python train.py --encoder_arch="vit" --model="contrastive audio-text model" --dataset="synthesized solo parts of chorales (CocoChorales)" --train_examples=39062 --time_shift_ms=50 --n_mels=64 --hop_length=320 --input="log_mel" --spec_augment=false --win_length=512 --tokenizer="word" --vocab_size=56 --loss="softmax" --embed_dim=128 --encoder_norm="layernorm" --encoder_norm_position="pre" --encoder_activation="quick_gelu" --encoder_mlp_ratio=2 --encoder_head_dim=32 --encoder_fused_qkv=false --encoder_bias="qkv" --encoder_qk_norm=false --encoder_layer_scale_init=1.0 --encoder_parallel_block=false --encoder_inner_norm=false --encoder_moe="top_k" --encoder_num_experts=4 --encoder_moe_every=2 --encoder_expert_mlp_ratio=0.5 --encoder_experts_per_token=1 --encoder_shared_expert=false --encoder_patch_size=[16, 4] --encoder_layers=8 --encoder_width=160 --encoder_positions="sincos" --encoder_pooling="class_token" --text_encoder_causal=false --text_encoder_width=256 --text_encoder_layers=12 --text_encoder_norm="layernorm" --text_encoder_norm_position="pre" --text_encoder_activation="swiglu" --text_encoder_mlp_ratio=2 --text_encoder_head_dim=48 --text_encoder_fused_qkv=true --text_encoder_bias="none" --text_encoder_qk_norm=false --text_encoder_parallel_block=false --text_encoder_inner_norm=false --text_encoder_moe="top_k" --text_encoder_num_experts=4 --text_encoder_moe_every=2 --text_encoder_expert_mlp_ratio=0.5 --text_encoder_experts_per_token=2 --text_encoder_shared_expert=true --text_encoder_positions="rope" --residual_init="none" --optimizer="soap" --beta2=0.99 --lr=0.0026 --beta1=0.95 --shampoo_beta=0.95 --eps=1e-08 --precondition_frequency=50 --max_precond_dim=512 --one_sided=true --adamw_lr_other_params=0.0008 --grad_clip=1.0 --steps=8100 --batch_size=256 --epochs=53.1 --lr_schedule="cosine_restarts" --final_lr_fraction=0 --warmup_steps=160 --weight_decay=0.1 --adamw_weight_decay_other_params=0.01
Rows from block 2 of the audio encoder of a small contrastive audio-text model, named by matrix and row number. Rows with one number belong to one neuron. Each number is 128 + 32 x the weight over its row's rms, rounded and kept within 0 to 255. All counts start at 0.
After each neuron's rows are labels from the 100 clips, of 14848, where the neuron reaches its highest value: "peak on" is the class under the peak. Only what is clearly more common there than usual is listed. The data: synthesized solo parts of chorales (CocoChorales). In brackets: how many of the 100.
# fc1: MLP up (encoder.blocks.2.mlp.fc1.weight, 320x160), inputs 0-79
# fc2: MLP down (encoder.blocks.2.mlp.fc2.weight, 160x320, transposed), outputs 0-79

fc1.151 [123 106  99 124 151 121 121 177 128 207 143 141 150  34 126 105 142 164 178 106 121 127  98 110 115  81 176 128 171 122 105 150 153 112 145  90 169 150 129 137 134  83 128  78 190 114 126  98 164 125 131 159 125 120 119 168 121  85 144  96 106 175 160  80 103  94 113  73 131 157 180 119  76 136 194 131  50 112 109 111]
fc2.151 [145 110 147  91 116  72 134  95  58  47  81 157 138 152 213  68 201 106 110  81 136 143  98 128 173 139  79 113  50  80  93 156 125 136 143  96 137 115 120  60 139 136  88 111  88 172 149 130 138 133 169 145 139 104 143  97 119 164 135 156  88 169 156 143 113 175 101 150 145 124 143 122 111 119 121 150 143 122  93 119]
peak on: G#5 (49); A5 (47)

fc1.241 [158 124 169 169 125 141 189 124 137 153 175 177 145 110 164 144 149 118 173  95 147 125 165  66 164  63 175 104 100 128 139 117 113 127 155 128  94 197 121 103 130 125 129 144 126 121 127 102 134  98 151 168 114  95 148 127 174 112 121  67  87  68  58 161 154 109 147 151 131  59  88 130 119 124 152 113  92 105 136  95]
fc2.241 [145 174 125 103 143 115 178 143  88  66 115 143  83 171 142 159  68 143 151  85 108 142 162 137  86 119  83 162 148 108 122 122 137 158 135 123 155 106 134  99  98 118  85 123 115 119  91  84  77 122 128  52 168 121  93 143 127  75 166 115 127 118 108 150 100 130 153 166 122  85 113  60  96 160  95 100 106 165 131 113]
peak on: D3 (98)

fc1.90 [ 73 153 113 121 163  88 145 133  93 200 136  91  97 220 100 126 106 119 162 149 152 128  84 188 124  42 116 108 101 185 158 177 146  85 101 136 104  86  68 160 138 157 168 157 137 123 133  85  84 105 135 133  90 167 203 168 126 126 175 160 140 172 144 139  63 160 118 153 103 129 114 148 109 144 159 112  75 132 129 106]
fc2.90 [ 74 157  86 154 119  84  85  88  97 131 151 109 116  90 115 132 136 141 158 149 106 146 130 163 115  84 126  96 143  80 114 154 130  65 124 128  73  93  87 193  83 123 163 145 123 123 129 183  78 116 148  72 138 131 161 170 103 151 164 111 133 168 102 150 122 147 138 142 132 106 136  99  94 149 179 148 143 144 113 126]
peak on: F#5 (99)

fc1.106 [104 148  68  93 122  79 135 186 115 122  86 175 161 142 161  94 123  87 197  95 150  92 163 104 134 166  93 151 126 110 196 120 138 161 157 208  68 182 109 144 101 109 129 185 140 118 106  99 165  93 142 197 122 132 138 178 108 175 144 145 115 191 125  93 131 113 120  75 115 130 134 128  98  56 103 150 122  81 155 169]
fc2.106 [201 184  84 132 173 175 138 113 119 153  88 114 156 147 142 106 146 133 105 138 142 119 128 144 107 179 140 100 145 141 121 209 144 121 156 128 155 135  94 134 135 173 158 121 151 164  70  82 131 160  75 165 143 113 117 132 176  98 123 158 140 153 118 138  78 117 148 119 135 103 195  77 121  64 164 154 188 118  74 192]
peak on: D3 (34)

fc1.287 [126 168 167 119 167 116 164 172 144 118 115 174  84 130 149  99 147 167 103 173 109 125 201 147 129  95 189 149 124 115 141 101 163 123 140 163 148 138 137 139 121 115 139 137 165 135  87 166 123  78 147 163 105  97 113 104 110 156 180 156 153 213 131  61 139  89 122  66 128 233 125 152  95 151  89 128 183  87 125 191]
fc2.287 [175 141  95 172 121 100 148 130 128 117  82 144  81 103 207 162 127 164 101 117 146 127 251 125 148 177 106  90 154 151 125 122 167 135 150 159 158 109   7 144 119  89 127 154 174 117 169 134 148 115 139 118  62 122 137 146 108 144 125 163 124 155 151 126 130 104  82  71 178 147 143  97 124 107 154 143 120 128 186 129]
peak on: F3 (94)

fc1.262 [162 133 141 130 106 110 130  99 122 158 109 115 107 121 121 172 119 118 199 119 134 110 172  93 157 164 153  95 122 114 130  97 112  98 128 185  55 166 101 148 140 129 203 166 118  84 126 122 156 105 150 105 117 123 143 142 148 153 187 167 192 179 111 155 131 165 113  38 115 126 119 153  96 130 134 124 116 106 219 144]
fc2.262 [157 136 144  90 146 211 150 104 138  61 160 156  97 111 119 120 137 169 142 149 138  97 169 150  91 140 116  38 159  88 102 195  98 137 129 108 141  87 175  49 149 106 122 144 110 115 137 149 145 156 126 133 174 160 107 126 135  96 144 166 160 137 101 118 137 148 121 106 148  95 151 166 142  78 120 206 159 159  72 187]
peak on: G#5 (30); A5 (26)

fc1.174 [101 132 160  61 135  97 153 152 117 115 138 110 119  92 121  61 114 115 172 145 128 156 155 145 174 147 153 134 124 132 109 117 129 152  99  86 141 117 149  97 145 130 119 104  79 144  72  73 160 100 152  82 112 100 134 116 146 134 142 119 105 123 105 150 171  98 168 141 154  83 103  99  97 151  98 120 186 112 156  95]
fc2.174 [ 79 142 154 150 129  88 151  86 142 130  94 144  11 128  58 135 142 135 167  83 154 127 135 118 124 161 162  84 102 136 108 157 150 115 146 104 151 114 131 170 122 103 133 177 124 136 100  78 114  92  96 117 166 120  88 111 144 123 166 160  92 106 108 101 129 123 146 104 176 128 180  84  86 159 114 188 104 161 188  86]
peak on: D3 (99)

fc1.301 [135 134 159 149 112 154 159 105 202 147 136 150  89 100 137 145 117 134 159 116  96 125 174 137 185 117 167 113 129  82 146 125 167 137 151 190  86 133 120 193 156 109 147 118 115 128 139 114 130 110 139 104 167  95 157 154 148  90 161 125 178 211 168 164 160 143 117  81  83  85 142 164 149 102 166 133  81 100 162 111]
fc2.301 [171 117 140 114 106 174  74 111 182 119 126  99 103 138  93 176 154 141 136 167 137  88 149 123  69 151 119  97 158  70 143 156 150 135 109  81 126 128  78 255 155 124  87 145  90 145 104 133 121 113 106 125 194 137  99 146 107  96 176 138 127 151 125  83 149 186 109  88  89 110  83  88 123 117  88 183 165 148 129 139]
peak on: G#5 (53)

fc1.299 [230 187  84 167 120 106 145 100 134  98  76 104 124 150 146 135 131 162 105 167 138 148 115 106 167 150 162 112 104 124 137  68 161  87  85 149 128 162  99 148 181 143 152 149  92 109 147  52 170 142 105 191 139 168 107 126 112 201 117 143 133 138  97 179 128  99 152 110 132 123 104  86 122  68 158 171 128  50 141  97]
fc2.299 [117 106 169 102 162 154 126 204  83  43 162 159 122 108 123 157 168 119 113 138 135 159 171 173  95 118 147 133 161 137 142 160 116 107 117 202  99 114 177 110 141 129 173 138  97 173  91 181 110 127 129 148 166  94 167  92 167 119 105 148 129 158 129 148  95 190 110 125 142 174 144 143 130 152  87 143 171 120 173 141]
peak on: A#4 (39)

fc1.153 [185 152 112 152  95 170 124 166 123 142 160 104 157 149 143 152 184  92 147 143 179 145 159 142 144 143 118 118 136 132 150 138 171 137  88 141 134 154 133 133 147 199  83  93 110 118  85 112 193 118  80 123 157 108 136 103  48 164 170 130 173 144 162 112 136 125 192 160 117 134 111 110 110 104 166 139 124 109 136 103]
fc2.153 [114 154 148 128 181 124 137 114 134 151 165 146 135 139 169 148 139 180 126  88 146 111 150 119 145 103 153 144 176  76 138 127 146 124 138 144  64 128 138 161 130 144  91  91 107 143 147 156 156 156 128  86 129  82 109 110  91 166  97 145 150 154 155 144 126 148 140 163  94 120 172 134  76 168 175 103 110 159 144 113]
peak on: A#3 (100)

fc1.95 [150 135 213 161 103 122 113 154 113 107 159 116 127  98 166 122 125  90 141 154 132 126 164  70 127 104 196 132 164 147  85 122 151 157 126 111  94 126 118 104 104 128 117  81 135  32 162 153 211 133 104  90 133 158 107 124 106 145 130 127 101 105 126 108 119 108 103 122 136 182 127  90 119 133 116 192 126 161 144 111]
fc2.95 [128 152  84 188 151 132  81 119 138 103 146  83 147 136 138 123 112  87 119  66 102 123 166 128 153 153 184 106 128 141 125 136 118 150 137 170  99  91 185  75  81 143  68  73 140 119 123  69 124 141 142 148 125 111 137 136 128 117 193 115 133 105 101 138 103 189 110 106 114 127  85 108 102 155 193 147 149 121 150  64]
peak on: A#3 (73)

fc1.98 [143  83 139 164 108 112  62 129 181 132 159 132 127 142 163 107  92 150 124 141 172 142 130 121 113 101 162 102  44 131 157  67 132 139 134 157 103 125  94 167 133 171  79 144  94 136 122  78 134 125  96  84 117 145 128 162 137 128 153 113 134 155 162  64 144 152 107 146 101 175 125 139 121  84 127  68 128 145 125  83]
fc2.98 [ 79 105 170 144  59 134 107 103 116 109  83 136  82 144 134 110 118 126  83 127 134 129 106 146 131 135 125  97 157 152 114 123 147 136 155 122 111 112 152 255 203 175  66 107 151 146 153 177 106 137  99  94 139 109 125 159 103 115 121 183 121 154 116 179  94  99 109 186 101 152 114 164 138 131 147 156 152 146 120 131]
peak on: A3 (60); F#5 (34)

fc1.173 [145 182 108 123 121 181 160 146 120 167 135 135  88 125 132 129 121 114 128  96  47 165 162 134 102 150 139 113  82 120 136  96  59 176 136 127 113  70  99 120 132 149  95 178 123 123 136 127  91 108 166  86  73 169 113  88 116 117 141  95  80 153 177 106  84 156 152  68  75 161 124  87  88  91 104 115  97 130 122 152]
fc2.173 [151 168 103 130 129 129 161 113  86 156 108 129 118 140 230 172  97 171 137  81  97 140 104 193  82 173 115  84  87 114  71 168 103 148 182  97 129 122 141 173  62 151  71 125 146 141 172 179 111 104  76 128 147 106 105  73  87 132 135 139 139 102 137 115 133 133 199 129 222  87 123 151 147 113 113 179 123 118  79 131]
peak on: F#5 (81)

fc1.91 [ 96 139 114 103 196  95 109 112 125 129 141 164 124  72 158  86 154 120 168 152 138 144 153 118 141 110 108 142 115 119 117 185 141 107  98  84 184 160  98 107 143 141 137 151 114 116 155  60 163  77  95 133 116 194 138 120 130 122 145 120 136 158 126 117 194  55 161 168 137 146 141  94 133  85 155 154 138  51 169 122]
fc2.91 [ 76  88 172 194 140  58 176  94 114  84  93 138  53  96 160 138 164  48 134  78 160  96  93 106 161 125 118  37  71 109 110 171 146  92 119  79 114  85 149 153 140 119 167 105 123 152  92  81 104 166 144 127 172 114 107 191 143 120 167 120 159 129 139  95 134 130 131 125 179 125 224  75 118 127 126 161 130 180 185 124]
peak on: D3 (89)

fc1.305 [ 97 134  91 117 102 145 125 116 174 150  91 138 127 153  76 126 124 158 111 147 101  45 203 147 142  86 170 173  89  74 116 101 148  97 105 144 162 179 125 149 150  63 125 125 117 144  72 122 172 119 185 177 143 102 136 111  99 109 173 161 111 150 186  69 120 100 160  52 104 135 181 151  90 133 134  87 142 107  97 152]
fc2.305 [127 147  97 102 174 144  55 133 149 131  99  99 153 140 156 132 142 204 112 137 164  91 154 153 148  94  61  79 156 105  94 144 114  69 120 151 156 125 119 180 194 129 118 128 124 147 106 115 128 103 175  99 119 145 143 130 110 113 151 185 144 158 180 127 138 179 204 135  78 118 123  39 172 123 163 106 143 115 147 178]
peak on: F3 (100)

fc1.88 [165 138 163 163 112 114 101 148 163 155 177 162 106  54 157  90  95 152  99 159 111  95 124 134 142  89 194 103 129 110 111  89 123 166 185 138 109  31  99 124 178 126 137 125 150 146 157 112 116 120  72 113  75 147  83  89 107 127 127  93 140 154 103  94 168 111 158 117 148 183 104  99 127 124 126  98 139  80 161  69]
fc2.88 [138  63  87 141 120 140 109  44 194 181  79 130 127 114 164 129 154  97  82 131 106 102  98 102  97 120 209  84 149  89 126  69 134 124 143 112 126 129 138 209 142  94  66 106 197 143 120 182 104 142  98 113  89 138 154  90  80 138 100 158 134  75  58 140 101 126 100 121 160 111 141  73 126 115 120 138 130 112 186 126]
peak on: F#5 (99)

fc1.31 [ 89 205 169 115  70 171 169  61 160 155 110 140 113 147 122 155  87  45 138 102 147 153 100 132 121 117 106 213 116 140 162 143 127 117 135 156 111 141  89 122 149 215 107 128  70 106  77 140 118 170 147 134  86 161  99  85 128 165 108 116 143 172 149 111 127  86 129  68 112 129 146 116 125 150  81 131 101 132 113 149]
fc2.31 [114 105 159 151 108 137 103 170  93 107 169 150  91 139  69 152 129 146 143 112 125 186 149 149  96  66 131 150 117 141 164 155  74 109 113 130 164 102 198 186 116 172  92 144 148 115 135  77  74 124 124  95  71 118 123  90 134 102 147 109  97 124 133 148 121 143 161 107 105 160 117 169 155 151 163 153 171 113 140 120]
peak on: F#5 (100)

fc1.206 [121 160  99 143  89  71 142 109 156 131 146 102 143 131 154 135 154  81 163 167 143 173 154 134 180  65 105 176 146 105 139 151 154 128 148  84  87 129 126 138 143  91 164 158 130 108 164 103  88 120 147 137 101 196 174  79 140 157 162  91 126 146 138  87 168 150 135 164  57 163 154  62 117 162 154 178  78 101  93 173]
fc2.206 [110 126 105 145 153 132 160 119 141 122 111 163 157 126  86 134 149 122 165 129 236 135 120 131  97 141  94  81  88  58 119 211  95 111 101 112  92 126 170  72 169 152 155 167 140 190 172 105 117 107  74  71 116 188 108 158  82 112 175 115 135 156  75 157 145 146 163 112 100 125 137 146 147 171 151 135 116 117 114  93]
peak on: F#5 (78)

fc1.309 [159 209 104 142 136 100 132 140 129 143 112 171 186 110 143 137  58 127 175 161 145 117 137 144 107 105 130 135 144  99 148 113 110 142  95  78 187 183 123 125 162 133 127  86 172 146 157  71 114 100 110 135 110 194 117  98 137 123  96 103 188 193  90  74 130 149 145  82 101 160  72 135 149 114 150 147  93  50 122 132]
fc2.309 [136  93 124 144 127 123 110 129 114  70 143  57 142  97 199 134 154 122  90 134 154  83 189 164 150 157 152 118 120 162 115 152 114 150 153 171 150 116 166  78 159 125 160 155  79 114 108 129 141 161  84 152  89  86 124 142 130  87 164  86 100 109 169 150 155 167 124  79 143 109 172  86 139  93 124 184 166 192 121 116]
peak on: A#4 (44)

fc1.254 [ 86 128  81 144 103 162  99 107 121 145 133 140 122 107 107 171 130 143 146 123 121 159 147  59 169 137 190 142  85 112 124 137 109 135  72 151 182  98 130 163 139 165 125 106  95 200 103 135 118 111 201 139 179 159 136  96 136 147 141 139 161 185 181  83 137 117 202 124 102  77 105 136 125 101 136  79  77 111 137 131]
fc2.254 [105 163 146 121 198 177 121 116 113  94  95  76 112 167  78 111  93 126 133 143 172  76 153 133 120 124  88 102 146  69 147 118 107 113 102 156 125  94 191 181 171  99  94 144 147 134 158 157 137 125 146  54 139  82 137 126  93 131 102 172 140 114 181 165 127 139 192 110 135 122  89 161 133 114 130 123  79 174 156 142]
peak on: A3 (69); F#5 (29)

fc1.193 [103 192 109 128  90 125 210 128  72 134 151 150 123 156 128 110  87 188 135 126 133  85 125  75 180 144 148 102 128 160 152 102 108 145 122 108 106  56 157 117 151 140 104 143 149 103 128 130 150 122 106 189 140 177 171 116 112 216 165 213  72 150 165 118 108 139 151  97 165  97 171  87 107  91 149 118 100 192 162 130]
fc2.193 [122 194 129 127 180 141 157 145  77 143  98 126 146 103 135  69 108 154 107  98 162 189 154 107 143 147 155 132 144 128 170 151 136 151 117 155 126 114 172 233 138 139 114 122 147 135 110 141 102 167 195 160 135 102 132 157 160 118 140 152 100 154 152  86  90 136 156  75 125  97  75 108 105  94 203 113 164 158 140 175]
peak on: G3 (54); B3 (42)

fc1.270 [123 109 154 126 101 148 140  56 133 123  87 166 121 120 162 150  81 102 161 112  93 142  87 139  95 160  91 152 100 150 126 178  89 145 182 124 146 119  73 134  78 137 120 154 147 190 117 127 193 115  81 117  92 181 198 146  89 173 111 115 158 189 132 126 167 139 178  47 124 124  84  89 105 113  36  69  54 141 120 110]
fc2.270 [152 124  89 166 113 174 104 144 132 231 105 150 115 122  57 124 157 117 146 135 101 127 123  78 151  63 126  94 143 122 155 125 156 155  95 128 149  84 142 255 101  99 131 142 207  88  88  88  62 106 133 163  85 145 138 136 151 117 123 117 106 126 123 118 126 126 149 104 127 117  87 144 157 150 115 126 158  84 141 117]
peak on: G3 (36); E4 (29)

fc1.52 [149 138 174  87 126  31 118  87 159 169 146 124  87 149 117 139 108 102 165 111 171 119 129 169 120 150  92 105  94 105 127 143 149  71 102 102 201 131 117 130 135 120 116 130 168 107 126  77 123 142 119  82 107 173 111 176 101 156 150  79 133 148 135 120 212  98 195 172 104 129 148  95 130 137 152  88 200  99  93 142]
fc2.52 [102 135 155 189 132  48  99 105 162  86 117 146  52  78 112 182 116 137 122  83 183 151  96 156 126 160 102 100 131 134 145 119 115 113 117  90 104 167 128 131 156 166 193 141  78  95 107 144  76 109 134  89 170  95 120 142 147 193  84  99 134 126  77  95 120 147 176 149 181 153 160 115 116 156 135 185 175 182 149  95]
peak on: A#3 (89)

fc1.24 [101 154 170 166 135 123 181  88 191 121 140 126 141 120 124 126 159  55 142 140 133 131 108 122 178 145 125 138 135 128 110 160  85  85 123  84 120 160 109 139  80  80 120 134  83  69 161 102 152 176 131 128 102  92 132 180 131 159 150  97 146 153 122 157 112 100 225 125 149 132 138  98  91 182 125  69 119 105 131 147]
fc2.24 [115 101 140  94 131 124 100 137 119  90  82 150  97  58  93 156 122 161 154 137 189 138 126 188 106 148  28 147 210 133 128 121  90 148  39  99  96 151 167 173 107 118 116 122 105 110 151 106  93 120  72 124 143 121 154 169 160 124 123  93 176 124 170 142 128 142 157 123 218 166  95  92  96 147 124 129 225 128 150 136]
peak on: A#4 (53); G4 (43)

fc1.213 [181 129 103 131  85  68 126 127 138 120 169  88 107 167 129  93 191  90 115 102  96 117 152 148 101 133 141 130 137 135 124 108  75 111 148 166 124 134 141 109  56 126 155 179 177 128 126 130 106 155 137 139 119 131 125 174  87 146 130 118 144 154  92 160 139 152 120  96  82 108 120 105 153 156 170 131  99 129 130 138]
fc2.213 [161 118 105 161 106 109 125 118  98 128 160 134 110 115 173 118 125 147 109 111 103 141 133 127 135 186 102 192 118 103 124 133 110 225 134 122 148 118  97 159  64 114 109 164 136 152 135 125 134 121 138  59 151 111 126  74  74  98 123 128 155 131 165 118  95 162 148 148 143 104  63 112 127  99 152 210 119 153 117 134]
peak on: A#4 (55); A#3 (45)

fc1.69 [153 124 173 179 122 148 148 103 141 121 115  94  94 116 142 166 106 153 111 122 102 148 140  97 126 164 143 121 105 138  96 117 127 139 151 151  94 167 123 175  83 130  67 160 122 137 151 128 122  85 116  99 114 214 103 147  87 132 124 215 138 146 165  98 131  76 124  68 121 182 152 186 150 129  99 107 111 145 173  44]
fc2.69 [162 117 137 146 194 136 141  84 138 106 136 155 148  87 142 117 144 129 116 100 139 149 218 128 143 174  95 133 124 163 106 164 106 147 101 101 123 140 144 238  60 141  93 120 138 169 120 129 125 113  93  89 130 138 124 157 163 118 115 138 146 167 207 123 146 131 160 146 141 139 147 187 203 152 124 165 112 163 131 122]
peak on: F3 (43)

fc1.191 [ 66  83  97 104 119  80 158 143 176 134 140 165 125 109 167 126 127  97 143 100 169 115 159 125 109  91 117  94 195 104 135 196 118 190 164 137 139  90 152  80 109 119 151 164 108 116 146 102 153 115 169  92 102 131 115 131 114 135 118 140  82 117 137 168 172  98 197 151 144 166 129 105 124 129 162 151 127 122 134 138]
fc2.191 [ 90 142 168 151  98  76 177  96 134  93 132 126  85 133 170 123 160  65 130  66 141 154 139 109 124 135 106 100 129 102 142 179  76 189 133 153  96  94 113 137 165 112 162 142 111  97 110  96 109 113 119 102 187 133 102 184 118 149 188  98 126 182 108 130 124 104 178 137 163 145 166 150 108 133 103 177 169 161 117  84]
peak on: D3 (84)

fc1.280 [187 192 176 137 140  71 129 120 106 161 144 135  87 181 127 153 180 124 137 152 146  88 204 174 111 154  77 101 136  80 126  84 168 107 140 123 149 127 167 131 129 136  81 147 140 142 143 149 158 166 128  98 165 122 153 149  62 149 144 143 106 166 176 124 134 140 101 149 120 101 164  96  98 167 135 135 119  94 106 122]
fc2.280 [160  92 102 163 117 127  92 164 136 143 145 134 145 146 170 180 130 162 150  74  87 137 126 166  86 180  62 163 117  99 144 111 127 156 114 148 142 142 106 153  94 150 129 128 105 113 136 120  71 132 145  59  87 101  86  44  94 170  79 108 132 159 144 144 147 132  85 141 190 141 109 115 140 123 123 116 104  96  89 160]
peak on: A#3 (100)

fc1.233 [135 155  86 171 195 136  92 144 120  90 127 176 149  67 143  90 178 122 110 142 102 164 167  89 118  98 117 142  91 138 199 147 130 117 112 111 109  91 106 154 177 146 116 126 133 125 197 197  88  92  94 110 136 140 181 157 112 126 167  92 123 183  93 108 198 161  92 126 134 190 153 115  55  91 126 125  79 131 109 139]
fc2.233 [133  86 108 123 159 138 144 113 133  96 162 143 146 129 206 137 116  81 128 128 113  87 130 134 162 153  64 123 142 138 125 179 151  72 110 123 117  70  83 110  91 146 174 106 121 126 203 143 119 113 151 104 124 121 138 178 122 121 114 125 146 149 161  62 116 137 162 130 178 146 165  98 119  55 202  51  61 158 115 111]
peak on: G#5 (59); G#4 (41)

fc1.202 [121 112 156 123 147 134 104 149 114 111 145 167  89 150 126  68 160 108 161 166 140 123 119 126  94  94 103 119  91 185  83 162  94 144 132  88 193 113 150  83 182 108 147 108 123 146 153 102 165 130  79 116 162 214 147 126  39 105 152 127 180 158 128 113  94 170 123 134 162  94 134 112 145  95 120 146 110  75 166 133]
fc2.202 [147 160 186 109  90 123 163 111 111 123 143 174 108 197 151 157  96  61 124 112 137 103 128 118 180  40 134 146 157 119 135 192 128 156 134 109 165 143 131 209  96 111 126 157 132 170  94 117  62 147 122 114  85  71 112 107  66  91 145 146 104 133 122 103 167 125 153 135  82 151 168  78 184  85 109 124 128 100 184 157]
peak on: G3 (79)

fc1.45 [106 124 133 108  72 137 108 197 173 177  96 175  96 177 117 117 117 112 135 127 129  74 203 121  97  72 173 160 167  92 123  86 127 144 177 185 119 146 141 164 124 139 113 139 117  91 103 152 152 114 155 176  70  99 110 101 106 112 159 166 169 223 159  77 131 124 153  70  92 146 142 117  41 142  91 121 163 149 113 188]
fc2.45 [153 176 114 113 159  63  95 133 150 103  96 112 111 148 131 109 142 124 143  80 148  76 154 125 152 171  81 117 124 168 148 125 147 108 168 187 135 130  30 136 236  98 168 152 129 127 108 103 185  84 192 157 121 177 146 125 149 162 134 127 140 137 153 155 123 180 145 150 145 126 153 108 117 156 153 127  93  63 119 129]
peak on: F3 (100)

fc1.308 [112 117 117 123  74 121  85 121 147 136 101 113 162  87  97 173  98 106 126 170  56 127 121 112 136 141 155 121 132 113  92  90  88  95 181 136 102 109 147  92 145 129  74 108  83 102 176  32 143  89  72 176 160  76 163 161 173 142 152 100  98 175 128 131 155  57 148 133  99 113 127  96  83 167  43 122 109 138 128 107]
fc2.308 [114 167 107  71 141 123 141 137 110 136 144  99  78 125 120 114 177 106 143 119 139 115 148 166  86 119 121 235 141 127 118  96  97 130 126 116 158 149 136   6 137 164 120  94 120 143  91 157 111 170 128 148 112 125 100 101 191 142  92 138 149 161  98 172  78 150  79 123 175 148 154 121 172 166 135 135 176 114 105 172]
peak on: F3 (31)

fc1.55 [111 120 188 131 121 180 123 124 152 119 127 126  95 104 174 174 109 120 157 112 127  95 228 135 132 140 169 104 133  90 118 143 128 163 162 191 109 162 133 172 121 118 120 144 135 151 126 112  87 113 134 131 158 113 118 154 186 130 174 166 168 205 152 144 123 156 133  38  78  92 134 144 131 104 129 125  85 127 190 113]
fc2.55 [145 138 135 125 130 176  96 114 164 128  96 122  95 119 136 156 132 128 130 153 142 106 141 141  57 202 104 109 144  72 150 151 179 121 147  80 160 125  57 154 125  79 144 132  75 172 125 151 137 138 130  95 193 143 123 149 131  80 143 132 117 137 126  69 179 176  94  95 128 126 123 100 157 114 103 163 167 134 101 161]
peak on: G#5 (53)

fc1.37 [203 159 131 175  98 103 168 150 105 113 173 139 180 163  92 136 160  88 114 113 132 104 161 102  73 127 129 162 119 155 149  87 126 157  74 148 107  70 137 121  85 117 141 133 198  90 137 148  89 109 148  98 117 131  47 158  93 142  74 126 121  86 122 197 163 148 167 123 133  95  66  91 109 160 151 148 129 139 136 136]
fc2.37 [144 132 115 145 141 154 115 136 112 109 151 136 150 108  84 102 111 136 139 123 144 147 186  96 120 152  99 180  74 110 160 107 129 197 103 120 213 143 101 210  80 129 110 120 116 142 190 122  74 103 135 105 103 125  87 125 151 125 105 104 151 111 138 135 153 132 107 142 203 136  88 124 124  85 151 197 131 143 118 161]
peak on: A#4 (77)

fc1.84 [131 135 157 123 129 150 154 148 115 161 110 124  92 139 165  84 133 134 147 104 122  66 140 126 129 144 177 174  93 158 107 137 127 142 190 206 152 181 177 161  78  49  76 171 147 138 113  79 114 146 123  95 120 154 118 152 128 189 158  97 119 153 136 156 137 101 115  96 132 116 138 127 107  90  96 108 114 152 165 145]
fc2.84 [126 150 108 114 142 150 169  80 135 174  68 126  98 106 196 131 111 134 132 157 113 120 123 138  79 194  90 102 169  89 141 185 136 155 113 137 156 158  97  67 105 186 173 111  62 175 116 167  76 148 123 108  89 126 146  73 179 111 118 147 130 100 139 129 111 154  99  89 205 158 124 104 156 139 146 137 212 113 119 135]
peak on: D3 (41); C#4 (25)

fc1.232 [110 126 127 114 108 162  51 134 144 131  97 138 145 154 170 164 151 117 104 119  92 106 160 131  52 119 152 120  97 172 130 130 171 153 125 108 184 126 147 135 120 135 126 142 146 122 115 166 156 152 128  76 156 135  63 178 100 147 168 189 133 149 116 126  89  91 108  78 126 138 115  96 116  88 126  65 163  43 141  98]
fc2.232 [ 97 135 113 135 138 136 147 122 117  99 116 112  83  71 104 118 148 187 134 160 170  62 164 173 145  92 109 141 151  68 145 125 147 154 121 178 118  84  89  71  90 117 140 153 133 173 125 107  98  84 151 134 128 166 157 133 135  82 145 156  87 102 137 123  96 189 141 148 113 119 141  81 164 130 212 165 149 145 142 151]
peak on: F#5 (58)